A small image classifier, trained from scratch.
Model: 32-pixel images, norm layernorm, activation gelu, patch size [2, 2], layers 8, width 128.
Rows from block 4 of a small image classifier, named by matrix and row number. Rows with one number belong to one neuron. Each number is 200 + 40 x the weight over its row's rms, rounded and kept within 0 to 999. All counts start at 0.
After each neuron's rows are labels from the 100 images, of 14976, where the neuron reaches its highest value: "responds to" is what is common among them; "peak on" is the class under the peak. Only what is clearly more common there than usual is listed. The data: Sentinel-2 satellite tiles (TerraMesh). In brackets: how many of the 100, against the usual share in percent.
# fc1: MLP up (model.blocks.4.mlp.fc1.weight, 512x128), inputs 0-127
# fc2: MLP down (model.blocks.4.mlp.fc2.weight, 128x512, transposed), outputs 0-127

fc1.356,150,236,244,157,212,160,176,206,170,256,181,304,247,189,230,154,261,196,216,174,128,175,173,146,160,258,141,206,188,221,181,216,211,177,151,240,261,178,242,228,278,204,161,223,237,271,215,224,228,143,179,225,220,194,165,152,138,236,221,155,160,195,270,183,195,169,198,261,189,192,211,186,216,222,227,136,198,215,187,244,183,168,258,149,230,229,233,194,253,194,233,307,170,221,130,141,114,188,168,243,190,187,257,165,219,192,172,196,157,281,219,154,181,233,226,263,240,263,221,183,206,257,194,205,234,209,222,285
fc2.356,192,126,106,187,202,262,182,219,235,161,202,208,253,335,215,182,205,210,144,217,213,182,229,218,225,231,190,179,216,237,262,177,180,169,89,210,164,195,185,204,182,218,261,218,157,198,180,249,189,124,245,221,252,130,232,208,204,218,133,223,229,158,251,176,150,168,149,222,143,219,194,198,182,270,169,162,81,180,209,205,189,179,210,239,235,193,156,206,191,241,221,193,192,205,169,255,192,209,229,273,186,254,187,220,163,214,192,141,211,300,167,183,313,194,228,233,199,183,235,192,240,198,159,261,202,191,173,192
responds to: main land cover: water (55 vs 11.2); clouds (38 vs 15.5)
peak on: water (45 vs 11.1)

fc1.45,164,179,230,185,199,108,169,178,237,186,176,212,210,163,183,233,141,242,265,282,270,169,164,154,159,223,272,172,161,177,198,196,239,172,176,231,158,192,210,184,191,195,275,202,227,237,231,189,150,113,190,198,222,200,201,257,222,291,231,257,229,180,216,186,187,214,189,172,199,188,136,205,135,237,246,238,147,220,168,239,245,180,141,278,263,225,251,166,180,226,159,189,172,201,271,216,181,146,158,182,204,208,247,224,215,201,262,106,165,234,128,137,122,249,203,170,228,220,218,282,235,239,231,240,223,179,228,171
fc2.45,191,229,191,141,156,145,151,211,239,170,188,268,216,214,249,166,188,175,276,191,230,193,100,148,134,243,191,135,217,117,184,177,192,205,221,245,200,227,178,186,291,216,232,238,252,207,210,255,176,180,226,284,211,187,223,197,147,239,153,220,243,285,194,175,160,147,195,214,152,213,159,226,166,264,236,186,193,215,175,231,86,188,207,167,150,188,212,216,262,151,172,219,164,207,238,170,211,193,202,242,240,280,246,191,215,145,218,208,245,280,248,166,256,173,212,148,252,165,253,156,187,201,196,249,228,205,212,252
responds to: main land cover: water (30 vs 11.2)
peak on: water (31 vs 11.1)

fc1.283,198,211,213,188,246,202,205,251,235,233,134,212,228,169,207,180,275,203,180,213,232,92,131,172,159,213,261,149,199,220,235,167,205,197,175,252,166,187,240,236,202,171,221,224,249,205,150,228,179,163,183,185,207,132,202,270,183,247,218,211,177,155,112,165,156,138,243,288,200,272,214,152,146,268,233,225,183,198,202,211,186,191,148,277,222,290,209,185,221,312,226,200,230,200,226,150,203,170,197,261,204,220,199,158,227,199,174,257,188,210,111,193,213,234,246,224,242,204,196,158,146,234,199,273,198,219,292,198
fc2.283,227,246,264,211,233,216,210,205,218,172,196,199,219,353,178,120,180,240,215,160,171,245,243,196,253,176,124,303,275,232,147,178,249,137,181,190,190,242,92,202,194,216,199,186,221,250,198,234,213,184,204,204,148,180,171,215,234,240,202,207,220,177,185,191,176,153,208,125,158,211,160,143,205,256,148,177,194,145,210,186,170,187,155,207,160,230,196,189,190,217,201,211,170,168,146,178,246,240,211,166,207,236,241,205,171,148,296,272,228,236,243,187,118,199,189,192,182,238,166,183,190,148,192,162,95,221,188,214
responds to: trees (90 vs 58.6); clouds (89 vs 15.5); main land cover: trees (46 vs 19.6)
peak on: clouds (85 vs 2.6)

fc1.234,238,149,220,179,170,232,180,200,185,252,165,218,235,207,227,154,265,251,193,141,111,144,192,231,199,130,156,156,189,260,166,191,154,224,166,220,210,193,192,188,265,204,196,210,222,216,195,204,274,207,129,232,216,133,212,216,223,171,248,208,182,132,230,115,190,196,224,166,198,180,251,142,224,222,194,190,176,158,143,189,173,81,241,227,181,195,212,129,253,196,197,206,196,271,132,184,239,195,186,172,125,237,257,170,285,185,212,155,190,204,147,171,240,208,281,223,269,229,157,229,190,210,183,153,272,144,249,242
fc2.234,206,191,174,189,301,189,178,173,93,201,180,223,241,245,203,272,184,187,203,229,215,214,205,138,312,189,206,160,223,141,178,204,193,140,201,90,203,190,186,214,122,177,205,172,206,251,206,162,225,198,230,151,320,185,155,220,176,208,152,191,215,224,127,197,173,138,219,231,202,210,181,259,296,164,118,240,192,177,184,212,196,216,165,245,218,175,169,181,145,193,146,193,198,151,253,203,232,238,285,243,201,190,216,161,191,185,210,191,213,279,242,191,101,203,184,260,181,192,235,201,171,222,226,186,223,166,184,183
responds to: snow or ice (71 vs 20.6); main land cover: snow or ice (56 vs 14.6)
peak on: snow or ice (37 vs 13.8)

fc1.126,214,174,192,118,274,222,177,243,184,249,155,279,243,227,153,182,251,220,158,146,175,125,174,287,139,199,199,149,176,224,159,175,189,227,172,225,221,226,187,209,261,176,207,104,219,252,206,200,230,187,132,224,215,128,223,228,181,187,232,214,201,118,195,204,188,158,158,157,162,223,230,149,109,240,142,171,180,157,172,197,187,119,205,206,225,245,226,191,170,192,259,191,132,259,118,210,197,210,231,201,137,144,250,135,249,165,207,129,141,212,190,143,219,166,196,203,194,258,187,160,212,231,210,174,231,204,222,236
fc2.126,201,246,138,315,161,192,266,238,147,202,199,107,213,171,180,267,216,166,200,206,231,175,258,208,268,174,198,162,189,188,339,227,200,193,246,183,233,215,186,195,204,173,163,174,150,110,197,261,162,230,198,155,239,150,191,185,160,193,207,225,180,162,275,209,192,258,186,223,231,183,241,173,207,139,144,147,177,224,201,194,349,206,192,225,227,232,195,175,222,185,235,168,226,209,180,218,195,234,243,186,180,118,117,186,199,241,204,251,166,232,162,181,219,237,169,218,197,214,181,154,193,162,214,136,183,228,203,176
responds to: snow or ice (78 vs 20.6); main land cover: snow or ice (46 vs 14.6)
peak on: snow or ice (47 vs 13.8)

fc1.101,160,136,206,162,242,131,182,158,136,235,208,259,195,190,208,218,171,203,206,218,211,172,160,247,177,212,222,192,169,203,241,169,207,228,155,319,252,261,185,137,229,160,273,204,232,208,196,225,204,114,139,146,164,187,190,167,226,250,231,175,190,189,209,127,255,143,201,145,236,222,222,172,185,207,277,229,178,251,198,258,255,191,235,179,250,189,280,210,203,200,254,175,175,197,216,254,135,206,175,204,224,196,206,198,179,232,221,244,171,157,149,151,236,248,230,183,203,240,199,231,148,274,168,224,349,172,222,199
fc2.101,199,295,246,196,197,225,172,188,306,161,236,211,238,195,151,203,167,184,205,184,200,241,147,132,177,193,162,171,159,148,194,180,167,205,223,243,209,239,197,206,239,154,245,239,183,207,189,144,155,223,221,310,223,267,198,140,257,234,193,181,183,265,253,212,128,220,190,208,186,226,140,181,182,198,146,105,212,195,177,181,107,186,216,246,84,203,252,239,257,185,140,216,186,213,172,273,210,281,228,175,208,212,221,246,205,234,178,149,244,207,171,189,179,188,210,182,235,156,218,161,167,188,171,151,115,219,182,226
responds to: snow or ice (45 vs 20.6); main land cover: built area (25 vs 4.6)
peak on: built area (25 vs 5.1)

fc1.394,184,77,196,135,177,214,227,184,307,230,173,262,266,203,187,218,219,220,152,255,183,227,170,153,143,139,198,222,192,229,174,186,198,233,202,201,150,216,258,163,256,176,174,187,233,232,225,154,203,171,177,244,210,187,185,329,225,198,119,207,253,210,124,158,158,181,191,187,162,206,206,182,121,207,200,184,211,172,166,199,157,152,225,300,175,165,251,176,207,194,219,220,102,254,188,230,164,162,300,173,152,247,279,202,228,180,215,177,162,203,171,182,210,216,229,182,215,270,223,215,187,233,200,206,226,200,213,225
fc2.394,207,269,253,275,147,176,221,215,188,153,167,239,255,204,147,131,213,207,158,222,219,200,210,212,226,250,183,137,241,202,234,159,201,123,193,124,252,212,140,196,167,158,155,209,97,182,245,196,223,170,216,250,158,151,249,190,216,204,195,255,138,318,257,206,267,241,233,274,227,226,156,196,167,219,233,91,214,213,206,225,157,227,258,151,100,177,189,184,163,182,195,203,178,214,163,219,160,181,208,224,259,180,198,207,183,209,218,196,201,225,229,220,187,154,169,210,205,175,140,235,189,110,190,169,213,150,203,226
responds to: main land cover: water (27 vs 11.2)
peak on: water (27 vs 11.1)

fc1.134,170,188,234,144,159,156,201,232,144,181,162,204,221,190,254,128,236,210,161,159,150,158,154,241,141,173,229,257,242,211,201,206,186,159,186,226,219,131,167,225,184,186,189,229,231,210,165,302,195,158,180,156,209,169,230,210,192,188,152,214,257,148,189,248,238,111,236,196,179,203,224,156,244,248,201,227,184,204,159,222,162,173,153,213,203,281,198,205,266,217,244,249,150,201,217,79,222,172,188,237,180,171,205,161,228,172,126,201,178,331,174,143,193,220,204,175,208,234,194,139,187,236,250,158,291,255,237,193
fc2.134,183,232,211,223,262,236,154,225,191,237,207,293,221,194,203,215,169,230,234,269,183,210,215,214,250,152,239,130,258,186,174,209,186,210,234,175,236,205,123,231,185,137,215,131,171,222,182,63,109,262,152,200,191,234,202,217,183,176,200,208,195,238,198,222,213,226,160,195,215,200,186,189,249,181,199,85,257,159,169,174,169,223,194,242,202,106,262,226,140,208,128,214,218,240,163,226,186,195,169,236,225,249,233,200,229,222,253,224,218,92,244,219,138,170,261,175,171,196,177,173,176,151,187,256,211,229,157,200
responds to: trees (88 vs 58.6); main land cover: trees (50 vs 19.6); flooded vegetation (28 vs 10.2)
peak on: rangeland (55 vs 21.5)

fc1.419,205,190,239,176,208,192,206,216,143,198,187,234,260,160,121,142,255,302,198,121,171,147,189,206,189,236,149,160,190,257,132,191,179,269,244,208,163,186,158,215,189,187,188,165,225,235,160,260,222,156,180,153,254,217,232,277,286,192,154,233,239,167,196,216,203,146,247,148,221,194,203,139,192,242,204,183,130,191,130,208,150,172,223,230,227,231,204,96,207,266,167,277,168,234,137,152,173,145,181,212,146,253,203,212,231,149,204,218,179,247,151,181,226,173,267,216,206,202,139,158,233,214,205,241,199,236,224,199
fc2.419,174,169,232,198,191,260,238,210,216,214,240,245,224,219,200,164,213,122,98,217,171,175,123,218,122,188,206,248,197,195,172,169,166,193,175,236,219,219,264,169,275,156,219,229,277,224,239,175,177,192,185,161,80,173,157,202,220,189,237,211,174,224,147,232,152,162,204,197,204,175,225,208,238,178,329,170,210,253,191,206,157,119,206,256,149,214,238,150,235,176,260,215,164,145,181,196,210,198,251,167,158,279,197,187,164,218,132,207,190,96,183,223,244,171,234,188,223,226,265,178,139,231,187,178,223,210,203,230
responds to: main land cover: water (30 vs 11.2)
peak on: water (45 vs 11.1)

fc1.433,183,192,213,210,143,169,175,276,212,228,219,156,209,159,114,193,159,253,238,164,166,140,202,244,192,260,178,238,264,243,222,133,173,127,115,326,240,213,217,146,250,224,240,217,239,194,227,232,229,191,158,236,194,199,182,198,169,249,200,323,227,155,186,179,261,191,228,202,231,222,201,201,261,208,262,153,138,231,226,236,293,197,229,230,222,234,276,174,206,190,236,160,193,212,170,208,165,219,228,169,191,240,205,214,170,219,157,260,205,117,152,214,180,179,188,200,201,211,196,230,281,255,180,232,249,188,198,189
fc2.433,185,267,220,259,164,235,322,154,228,204,209,199,203,256,239,254,197,163,260,120,235,183,136,244,175,163,215,226,206,155,186,226,181,301,230,184,237,219,306,155,176,135,218,255,221,218,219,186,246,276,201,165,164,330,205,183,200,180,169,240,195,233,244,220,144,220,226,197,173,199,196,211,193,162,162,239,221,214,202,228,75,206,239,191,157,163,188,202,243,164,197,224,196,148,212,221,228,210,148,177,182,162,122,177,209,195,194,193,163,266,157,188,216,194,181,187,204,179,246,204,174,242,190,141,150,249,194,206
responds to: trees (92 vs 58.6); clouds (87 vs 15.5); main land cover: trees (71 vs 19.6)
peak on: trees (80 vs 21)

fc1.496,217,174,208,211,111,174,169,219,196,211,211,141,279,174,156,180,163,196,194,192,198,223,195,148,180,135,184,238,194,261,255,214,134,118,137,271,176,188,161,252,239,225,251,270,241,185,209,267,169,165,152,237,225,198,199,198,186,242,125,199,243,118,279,210,278,186,247,202,233,298,214,221,195,232,126,130,191,238,191,220,207,186,216,214,214,273,222,206,285,224,230,202,250,229,170,123,215,235,215,198,210,209,201,156,175,234,157,189,184,254,176,178,157,222,209,187,214,219,208,230,275,228,248,163,201,273,206,246
fc2.496,192,234,229,204,276,194,206,128,290,215,248,274,177,250,156,170,214,180,246,202,218,218,177,202,226,236,239,187,233,239,164,153,170,195,188,168,262,174,227,136,136,172,265,151,161,201,227,204,219,211,250,309,136,116,185,193,160,206,180,232,157,261,223,254,227,120,208,279,151,186,177,239,209,191,291,194,182,206,249,158,112,199,193,167,175,175,161,217,184,188,210,210,199,187,228,214,216,293,121,216,187,295,206,176,207,251,206,243,232,200,184,207,169,254,136,149,242,210,169,200,170,178,176,219,194,206,171,189
responds to: snow or ice (53 vs 20.6); main land cover: snow or ice (45 vs 14.6)
peak on: snow or ice (44 vs 13.8)

fc1.163,132,198,212,129,270,159,202,212,202,179,143,283,299,149,176,230,163,179,244,160,114,233,142,205,131,217,118,203,182,214,244,157,195,256,229,237,253,176,240,181,273,194,188,166,250,212,185,149,244,183,146,162,210,185,201,218,198,247,228,226,143,212,223,195,171,189,186,166,165,206,214,185,184,207,222,66,174,208,159,202,230,146,234,215,210,233,248,216,198,162,223,261,172,185,122,207,174,195,166,188,170,163,212,170,231,241,194,179,139,229,224,138,170,156,203,203,177,280,253,181,155,261,193,147,217,211,246,264
fc2.163,246,169,132,230,254,173,206,209,179,152,229,218,157,311,241,216,216,155,191,194,227,196,205,188,237,219,228,176,270,213,258,240,215,202,164,204,167,230,171,247,247,154,233,195,194,183,134,212,214,190,143,269,225,218,231,233,216,186,173,192,238,92,245,198,192,223,199,109,110,176,264,223,199,205,156,145,153,213,211,134,268,157,192,188,198,215,122,225,235,220,226,181,165,250,142,182,184,230,194,296,208,138,131,231,201,184,240,183,162,153,252,157,220,113,175,149,167,122,227,192,196,182,219,230,175,157,210,192
responds to: snow or ice (55 vs 20.6); main land cover: water (38 vs 11.2)
peak on: water (37 vs 11.1)

fc1.436,147,238,236,143,191,99,124,185,228,189,148,254,197,176,206,169,198,189,254,214,201,240,113,114,142,168,211,209,231,222,197,152,258,174,166,252,184,187,273,190,188,221,274,172,244,240,165,181,171,151,174,164,166,191,188,277,207,316,203,207,207,192,224,180,181,197,110,194,171,176,161,156,198,260,274,157,155,202,180,231,205,171,238,224,235,165,210,182,202,252,148,222,182,200,207,166,199,155,155,227,209,259,237,204,225,214,261,178,149,212,163,128,162,207,243,170,205,258,225,243,196,276,243,261,188,219,256,215
fc2.436,174,147,126,122,191,163,178,232,183,200,207,287,224,174,251,221,218,168,209,271,157,188,182,225,190,141,229,171,213,241,200,204,219,226,225,212,167,158,214,236,308,233,82,224,233,188,191,199,165,206,234,306,203,178,241,242,151,195,229,193,245,213,162,213,134,213,192,168,108,209,247,220,178,174,204,218,223,234,204,182,180,182,174,171,180,193,198,208,255,183,279,255,108,188,94,226,178,198,187,203,179,292,211,201,155,190,283,172,179,220,172,200,289,186,210,212,203,227,198,165,172,260,203,248,197,251,208,238
responds to: water (97 vs 40.5); main land cover: water (88 vs 11.2)
peak on: water (92 vs 11.1)

fc1.270,176,232,280,176,232,183,180,202,216,174,175,224,263,140,88,110,257,193,205,205,208,191,139,108,145,217,200,206,268,216,190,157,192,205,226,254,179,169,221,190,220,221,192,160,258,228,164,228,160,224,188,226,248,210,121,250,158,279,130,220,304,224,229,99,200,220,206,222,198,169,145,179,163,262,186,102,170,215,184,237,132,162,168,189,147,217,180,184,231,217,185,198,173,201,144,179,220,189,194,205,187,185,192,203,230,198,233,194,97,230,176,191,182,205,213,204,225,233,201,262,227,238,176,198,194,199,237,293
fc2.270,204,138,150,129,204,212,200,186,189,221,208,214,186,207,268,235,207,147,161,281,231,217,214,182,192,164,141,287,225,233,190,181,185,238,158,243,212,196,120,171,293,178,203,211,277,182,180,220,148,207,208,215,267,221,202,260,228,234,198,158,259,159,157,154,105,158,173,92,170,176,239,220,221,194,195,186,239,211,143,232,269,158,213,276,138,257,217,170,183,199,220,215,215,144,174,175,211,207,178,176,212,248,202,194,210,239,209,238,200,116,125,264,203,223,197,200,202,200,170,219,147,250,177,209,309,237,195,230
responds to: water (94 vs 40.5); main land cover: water (75 vs 11.2)
peak on: water (83 vs 11.1)

fc1.469,169,182,237,139,190,197,156,260,166,195,164,276,250,190,169,155,126,216,200,179,208,165,163,234,123,208,142,232,179,212,197,149,171,168,224,239,189,183,215,158,229,258,242,89,250,212,196,233,170,155,157,219,217,189,192,208,249,282,212,163,240,146,176,194,140,158,180,171,201,226,191,213,187,244,204,239,185,197,140,199,195,127,271,245,193,192,194,171,185,194,231,297,174,231,95,161,165,186,203,163,171,238,211,202,234,210,204,176,107,266,244,138,152,154,213,257,236,260,204,248,218,232,164,191,243,252,221,264
fc2.469,236,255,190,247,175,155,177,232,209,177,213,145,200,242,198,211,196,233,223,140,164,195,167,180,220,152,209,159,217,300,181,172,203,154,296,243,235,206,285,176,161,182,223,210,279,184,149,314,158,276,197,231,154,232,221,191,226,185,256,153,217,226,213,197,230,126,220,165,257,175,149,207,250,127,150,240,269,232,210,237,265,163,188,165,103,210,228,196,225,177,198,264,224,174,200,204,201,168,172,123,198,125,134,199,177,178,231,219,228,274,248,221,191,174,201,172,193,162,147,199,167,243,191,202,164,207,165,177
responds to: snow or ice (75 vs 20.6); main land cover: snow or ice (35 vs 14.6); flooded vegetation (34 vs 10.2)
peak on: snow or ice (47 vs 13.8); water (27 vs 11.1)

fc1.175,172,196,245,135,170,167,177,245,174,203,175,157,258,104,142,143,253,228,261,195,195,127,162,201,157,233,145,218,215,209,154,225,231,211,200,279,176,234,230,171,225,239,187,192,267,275,138,250,210,225,170,200,245,206,177,179,204,271,177,227,204,124,191,125,237,154,193,151,185,183,157,148,212,236,212,191,84,220,181,267,195,156,187,229,198,275,248,166,203,200,220,231,159,204,146,206,200,197,138,172,164,210,243,215,221,169,221,222,137,255,218,157,232,160,205,253,242,266,175,246,265,257,187,202,223,204,234,255
fc2.175,168,183,163,225,219,169,212,180,242,232,237,231,277,256,188,153,212,140,159,147,286,225,269,256,262,249,161,154,206,189,252,205,199,282,220,206,195,173,266,189,240,171,224,248,227,197,217,250,221,166,188,190,210,239,214,205,199,182,193,235,237,114,269,186,164,218,253,148,172,191,250,229,168,260,175,138,192,135,186,222,255,138,207,124,134,229,154,222,268,181,193,186,264,200,166,170,222,194,194,281,182,138,139,171,160,151,301,238,195,174,179,269,265,177,191,201,186,188,234,184,192,232,206,237,157,211,187,206
responds to: water (70 vs 40.5); snow or ice (50 vs 20.6); main land cover: water (40 vs 11.2)
peak on: water (52 vs 11.1)

fc1.333,225,153,256,139,265,154,198,231,233,178,179,216,203,209,104,157,272,215,134,195,187,223,170,221,162,198,210,208,228,202,161,211,145,183,157,234,161,249,154,215,160,244,221,117,208,233,127,163,179,177,189,196,196,130,211,300,248,241,239,244,232,216,131,179,163,120,234,236,188,192,136,154,138,270,229,217,188,187,138,228,219,161,181,274,256,242,193,185,208,286,211,161,182,227,134,167,177,198,224,236,220,146,214,178,248,169,289,211,148,163,160,182,227,168,185,206,125,245,181,225,208,216,193,219,218,232,231,197
fc2.333,216,233,183,191,180,218,218,181,164,197,246,272,269,182,158,228,188,160,153,273,183,153,213,132,331,159,245,270,184,280,144,208,197,176,221,194,173,164,206,217,262,183,148,187,150,207,188,208,204,173,192,286,281,162,181,205,163,180,219,194,153,200,245,190,131,247,189,273,148,145,175,209,231,194,75,198,202,148,242,190,154,174,216,168,174,168,188,177,215,226,240,218,235,188,178,171,168,240,200,203,169,208,247,189,254,220,205,140,188,149,139,203,160,186,192,306,198,240,228,243,179,225,150,182,195,174,144,221
responds to: trees (92 vs 58.6); clouds (91 vs 15.5); main land cover: trees (44 vs 19.6)
peak on: clouds (81 vs 2.6)

fc1.376,191,167,195,179,230,68,205,166,192,207,182,279,253,199,171,154,227,213,275,214,178,145,160,126,187,174,244,119,273,253,232,189,221,162,154,220,203,154,298,219,202,175,236,217,219,224,210,186,173,168,180,186,212,210,229,134,202,253,208,269,152,179,254,124,272,231,213,203,209,200,180,172,186,255,235,135,190,210,188,215,185,192,200,164,247,231,206,188,266,258,216,168,156,205,216,123,199,229,214,231,210,153,230,200,203,238,277,210,201,167,217,154,143,266,239,163,270,230,227,198,213,240,259,139,275,176,227,187
fc2.376,226,203,161,175,257,234,231,184,188,167,222,80,236,329,180,209,208,179,211,218,201,219,192,259,179,244,189,174,228,193,218,181,218,175,197,248,216,184,136,148,253,190,242,287,285,194,253,227,129,186,173,94,229,238,185,178,186,240,154,141,196,218,184,203,201,190,190,140,219,137,208,150,172,227,213,230,168,199,181,187,214,208,199,159,238,161,247,207,248,182,271,161,185,233,228,218,219,167,236,114,201,147,183,163,206,206,191,239,220,287,174,207,301,221,194,154,213,201,132,208,214,268,125,208,140,195,191,211
responds to: trees (90 vs 58.6); built area (75 vs 37.5); clouds (65 vs 15.5); main land cover: trees (49 vs 19.6)
peak on: built area (41 vs 5.1)

fc1.181,172,217,315,162,170,226,154,227,165,178,152,187,209,126,223,183,202,248,161,125,110,198,153,153,166,205,152,168,261,170,143,204,238,224,226,198,186,174,150,254,196,174,205,212,219,250,108,265,280,175,228,185,214,181,218,208,217,205,182,216,154,154,228,184,199,193,142,161,256,324,168,191,202,248,213,163,123,197,186,272,170,183,199,225,195,255,234,149,229,209,118,227,224,163,206,177,180,201,233,219,186,207,232,237,236,173,121,149,178,261,214,147,153,210,181,237,246,235,211,176,232,245,225,201,190,264,236,179
fc2.181,154,151,118,132,251,164,248,123,181,189,244,125,171,218,177,187,198,182,209,167,194,203,193,277,193,185,161,207,206,172,220,215,233,230,192,229,165,173,189,220,234,179,116,319,166,259,208,187,210,176,210,190,196,258,209,250,197,210,230,242,209,251,163,207,198,181,213,145,239,248,171,205,133,244,124,281,162,210,119,233,193,210,193,183,340,240,186,204,294,207,229,209,178,155,201,208,185,203,176,183,211,139,182,146,219,171,228,251,219,236,175,245,254,180,190,212,238,220,236,169,265,282,198,243,193,180,197,219
responds to: trees (100 vs 58.6); main land cover: trees (41 vs 19.6)
peak on: rangeland (64 vs 21.5)

fc1.411,176,177,250,154,265,170,207,262,208,219,181,248,258,201,155,156,242,202,222,177,204,199,137,163,166,251,157,170,270,234,219,159,170,218,158,312,196,234,171,186,188,187,240,205,231,214,122,175,179,191,165,197,167,164,149,223,201,338,197,176,163,173,172,169,167,121,228,191,244,223,127,163,191,258,287,210,166,224,244,255,189,183,210,232,238,224,200,197,207,303,177,193,208,191,167,187,159,212,212,260,194,202,198,183,203,209,271,228,135,172,149,153,239,171,198,190,152,236,189,271,142,254,158,192,216,243,247,242
fc2.411,192,281,220,241,193,262,212,196,157,174,195,243,175,156,264,191,200,169,207,205,209,227,199,102,338,212,201,221,165,224,82,202,209,172,230,163,199,216,183,203,175,235,203,166,153,180,212,195,224,259,203,257,295,232,235,212,249,180,154,196,261,233,215,190,125,237,180,199,164,201,158,205,224,157,79,142,226,208,201,185,159,211,190,237,129,194,168,244,162,220,174,234,224,231,177,141,210,246,191,218,231,270,193,190,223,218,206,190,152,165,253,183,149,194,202,319,219,179,271,197,220,152,173,173,191,201,196,212
responds to: clouds (98 vs 15.5); trees (90 vs 58.6); main land cover: trees (62 vs 19.6)
peak on: clouds (75 vs 2.6)

fc1.233,117,161,225,179,248,169,182,159,222,213,171,251,198,195,242,206,178,189,159,143,130,165,144,270,136,137,237,206,203,178,198,145,203,226,203,208,256,139,304,279,206,166,169,161,222,238,223,204,231,189,213,139,171,168,197,158,139,262,267,195,164,238,205,240,228,209,207,224,192,250,194,207,214,214,224,225,203,246,197,275,155,200,235,178,167,172,223,226,289,174,290,225,163,163,217,62,177,180,220,208,186,202,218,206,194,202,196,252,171,182,183,130,169,240,210,171,237,256,244,145,162,250,239,167,249,241,222,228
fc2.233,193,202,257,207,234,214,240,220,218,223,184,232,203,199,238,266,219,179,212,199,246,231,184,115,194,219,223,171,205,144,269,211,180,137,219,297,170,245,229,212,253,143,301,273,194,159,230,137,211,193,158,322,154,179,192,189,221,180,224,268,192,248,190,208,242,152,107,231,165,148,209,287,197,238,241,193,193,235,227,240,235,199,185,172,232,178,221,171,255,241,175,129,213,242,237,183,226,218,126,141,223,192,158,210,186,239,238,196,170,198,198,189,234,182,199,108,147,172,171,158,168,211,204,193,137,251,209,148
responds to: main land cover: water (34 vs 11.2)
peak on: water (27 vs 11.1)

fc1.110,179,209,305,213,201,192,175,214,207,143,189,198,272,219,218,204,173,212,166,221,162,182,177,166,116,145,156,216,196,160,148,189,166,154,168,209,187,194,164,288,197,263,239,203,263,157,202,208,209,135,251,244,207,208,119,248,283,220,180,209,237,193,238,105,160,132,228,158,283,207,142,238,148,226,176,188,182,228,150,267,212,184,166,222,188,251,215,194,202,169,109,221,209,183,205,190,221,204,246,182,198,176,226,222,243,181,218,137,136,239,199,72,211,183,184,195,287,223,223,223,244,192,241,205,194,258,204,193
fc2.110,263,240,218,283,233,163,233,229,169,161,195,150,144,176,193,195,155,219,173,220,154,201,166,167,183,175,224,128,201,215,246,206,250,135,223,236,186,178,270,201,98,182,250,187,161,211,188,223,223,167,240,259,114,169,218,182,200,220,140,190,149,241,195,196,295,163,200,199,234,175,186,173,255,178,258,227,199,254,166,155,267,199,162,235,204,180,210,210,247,213,204,204,216,177,328,209,184,187,241,244,237,248,203,198,225,194,204,233,222,234,226,164,230,201,211,53,210,190,133,223,170,132,210,261,148,189,171,203
responds to: snow or ice (48 vs 20.6); main land cover: snow or ice (45 vs 14.6)
peak on: snow or ice (35 vs 13.8)

fc1.86,165,170,324,157,230,185,182,213,205,175,166,231,202,221,170,135,282,220,161,142,199,142,150,231,169,215,187,193,248,180,96,168,173,214,144,232,182,228,165,217,161,232,233,146,211,271,122,204,196,192,243,158,193,177,220,242,191,296,216,191,208,186,182,153,172,113,218,186,208,210,131,182,132,265,241,281,154,205,176,287,191,200,177,222,196,231,201,174,197,277,159,195,162,169,192,179,203,221,225,232,218,210,210,207,238,128,290,206,139,171,154,115,203,160,206,234,207,218,167,244,173,228,192,194,210,246,210,207
fc2.86,197,216,174,232,224,222,211,219,148,185,233,232,105,181,226,233,183,161,129,204,204,200,239,205,340,164,204,281,192,229,71,231,211,225,217,161,179,206,187,164,228,187,135,160,161,186,184,230,195,233,220,237,251,262,232,210,162,197,173,233,203,202,151,195,124,244,162,179,205,173,225,215,206,121,113,275,214,180,270,219,177,214,194,201,185,201,191,172,194,209,298,220,204,184,227,197,209,237,142,167,232,254,203,239,236,217,181,177,176,137,216,168,239,177,180,334,249,179,204,202,182,203,158,186,129,203,196,185
responds to: clouds (97 vs 15.5); trees (96 vs 58.6); main land cover: trees (66 vs 19.6)
peak on: clouds (88 vs 2.6)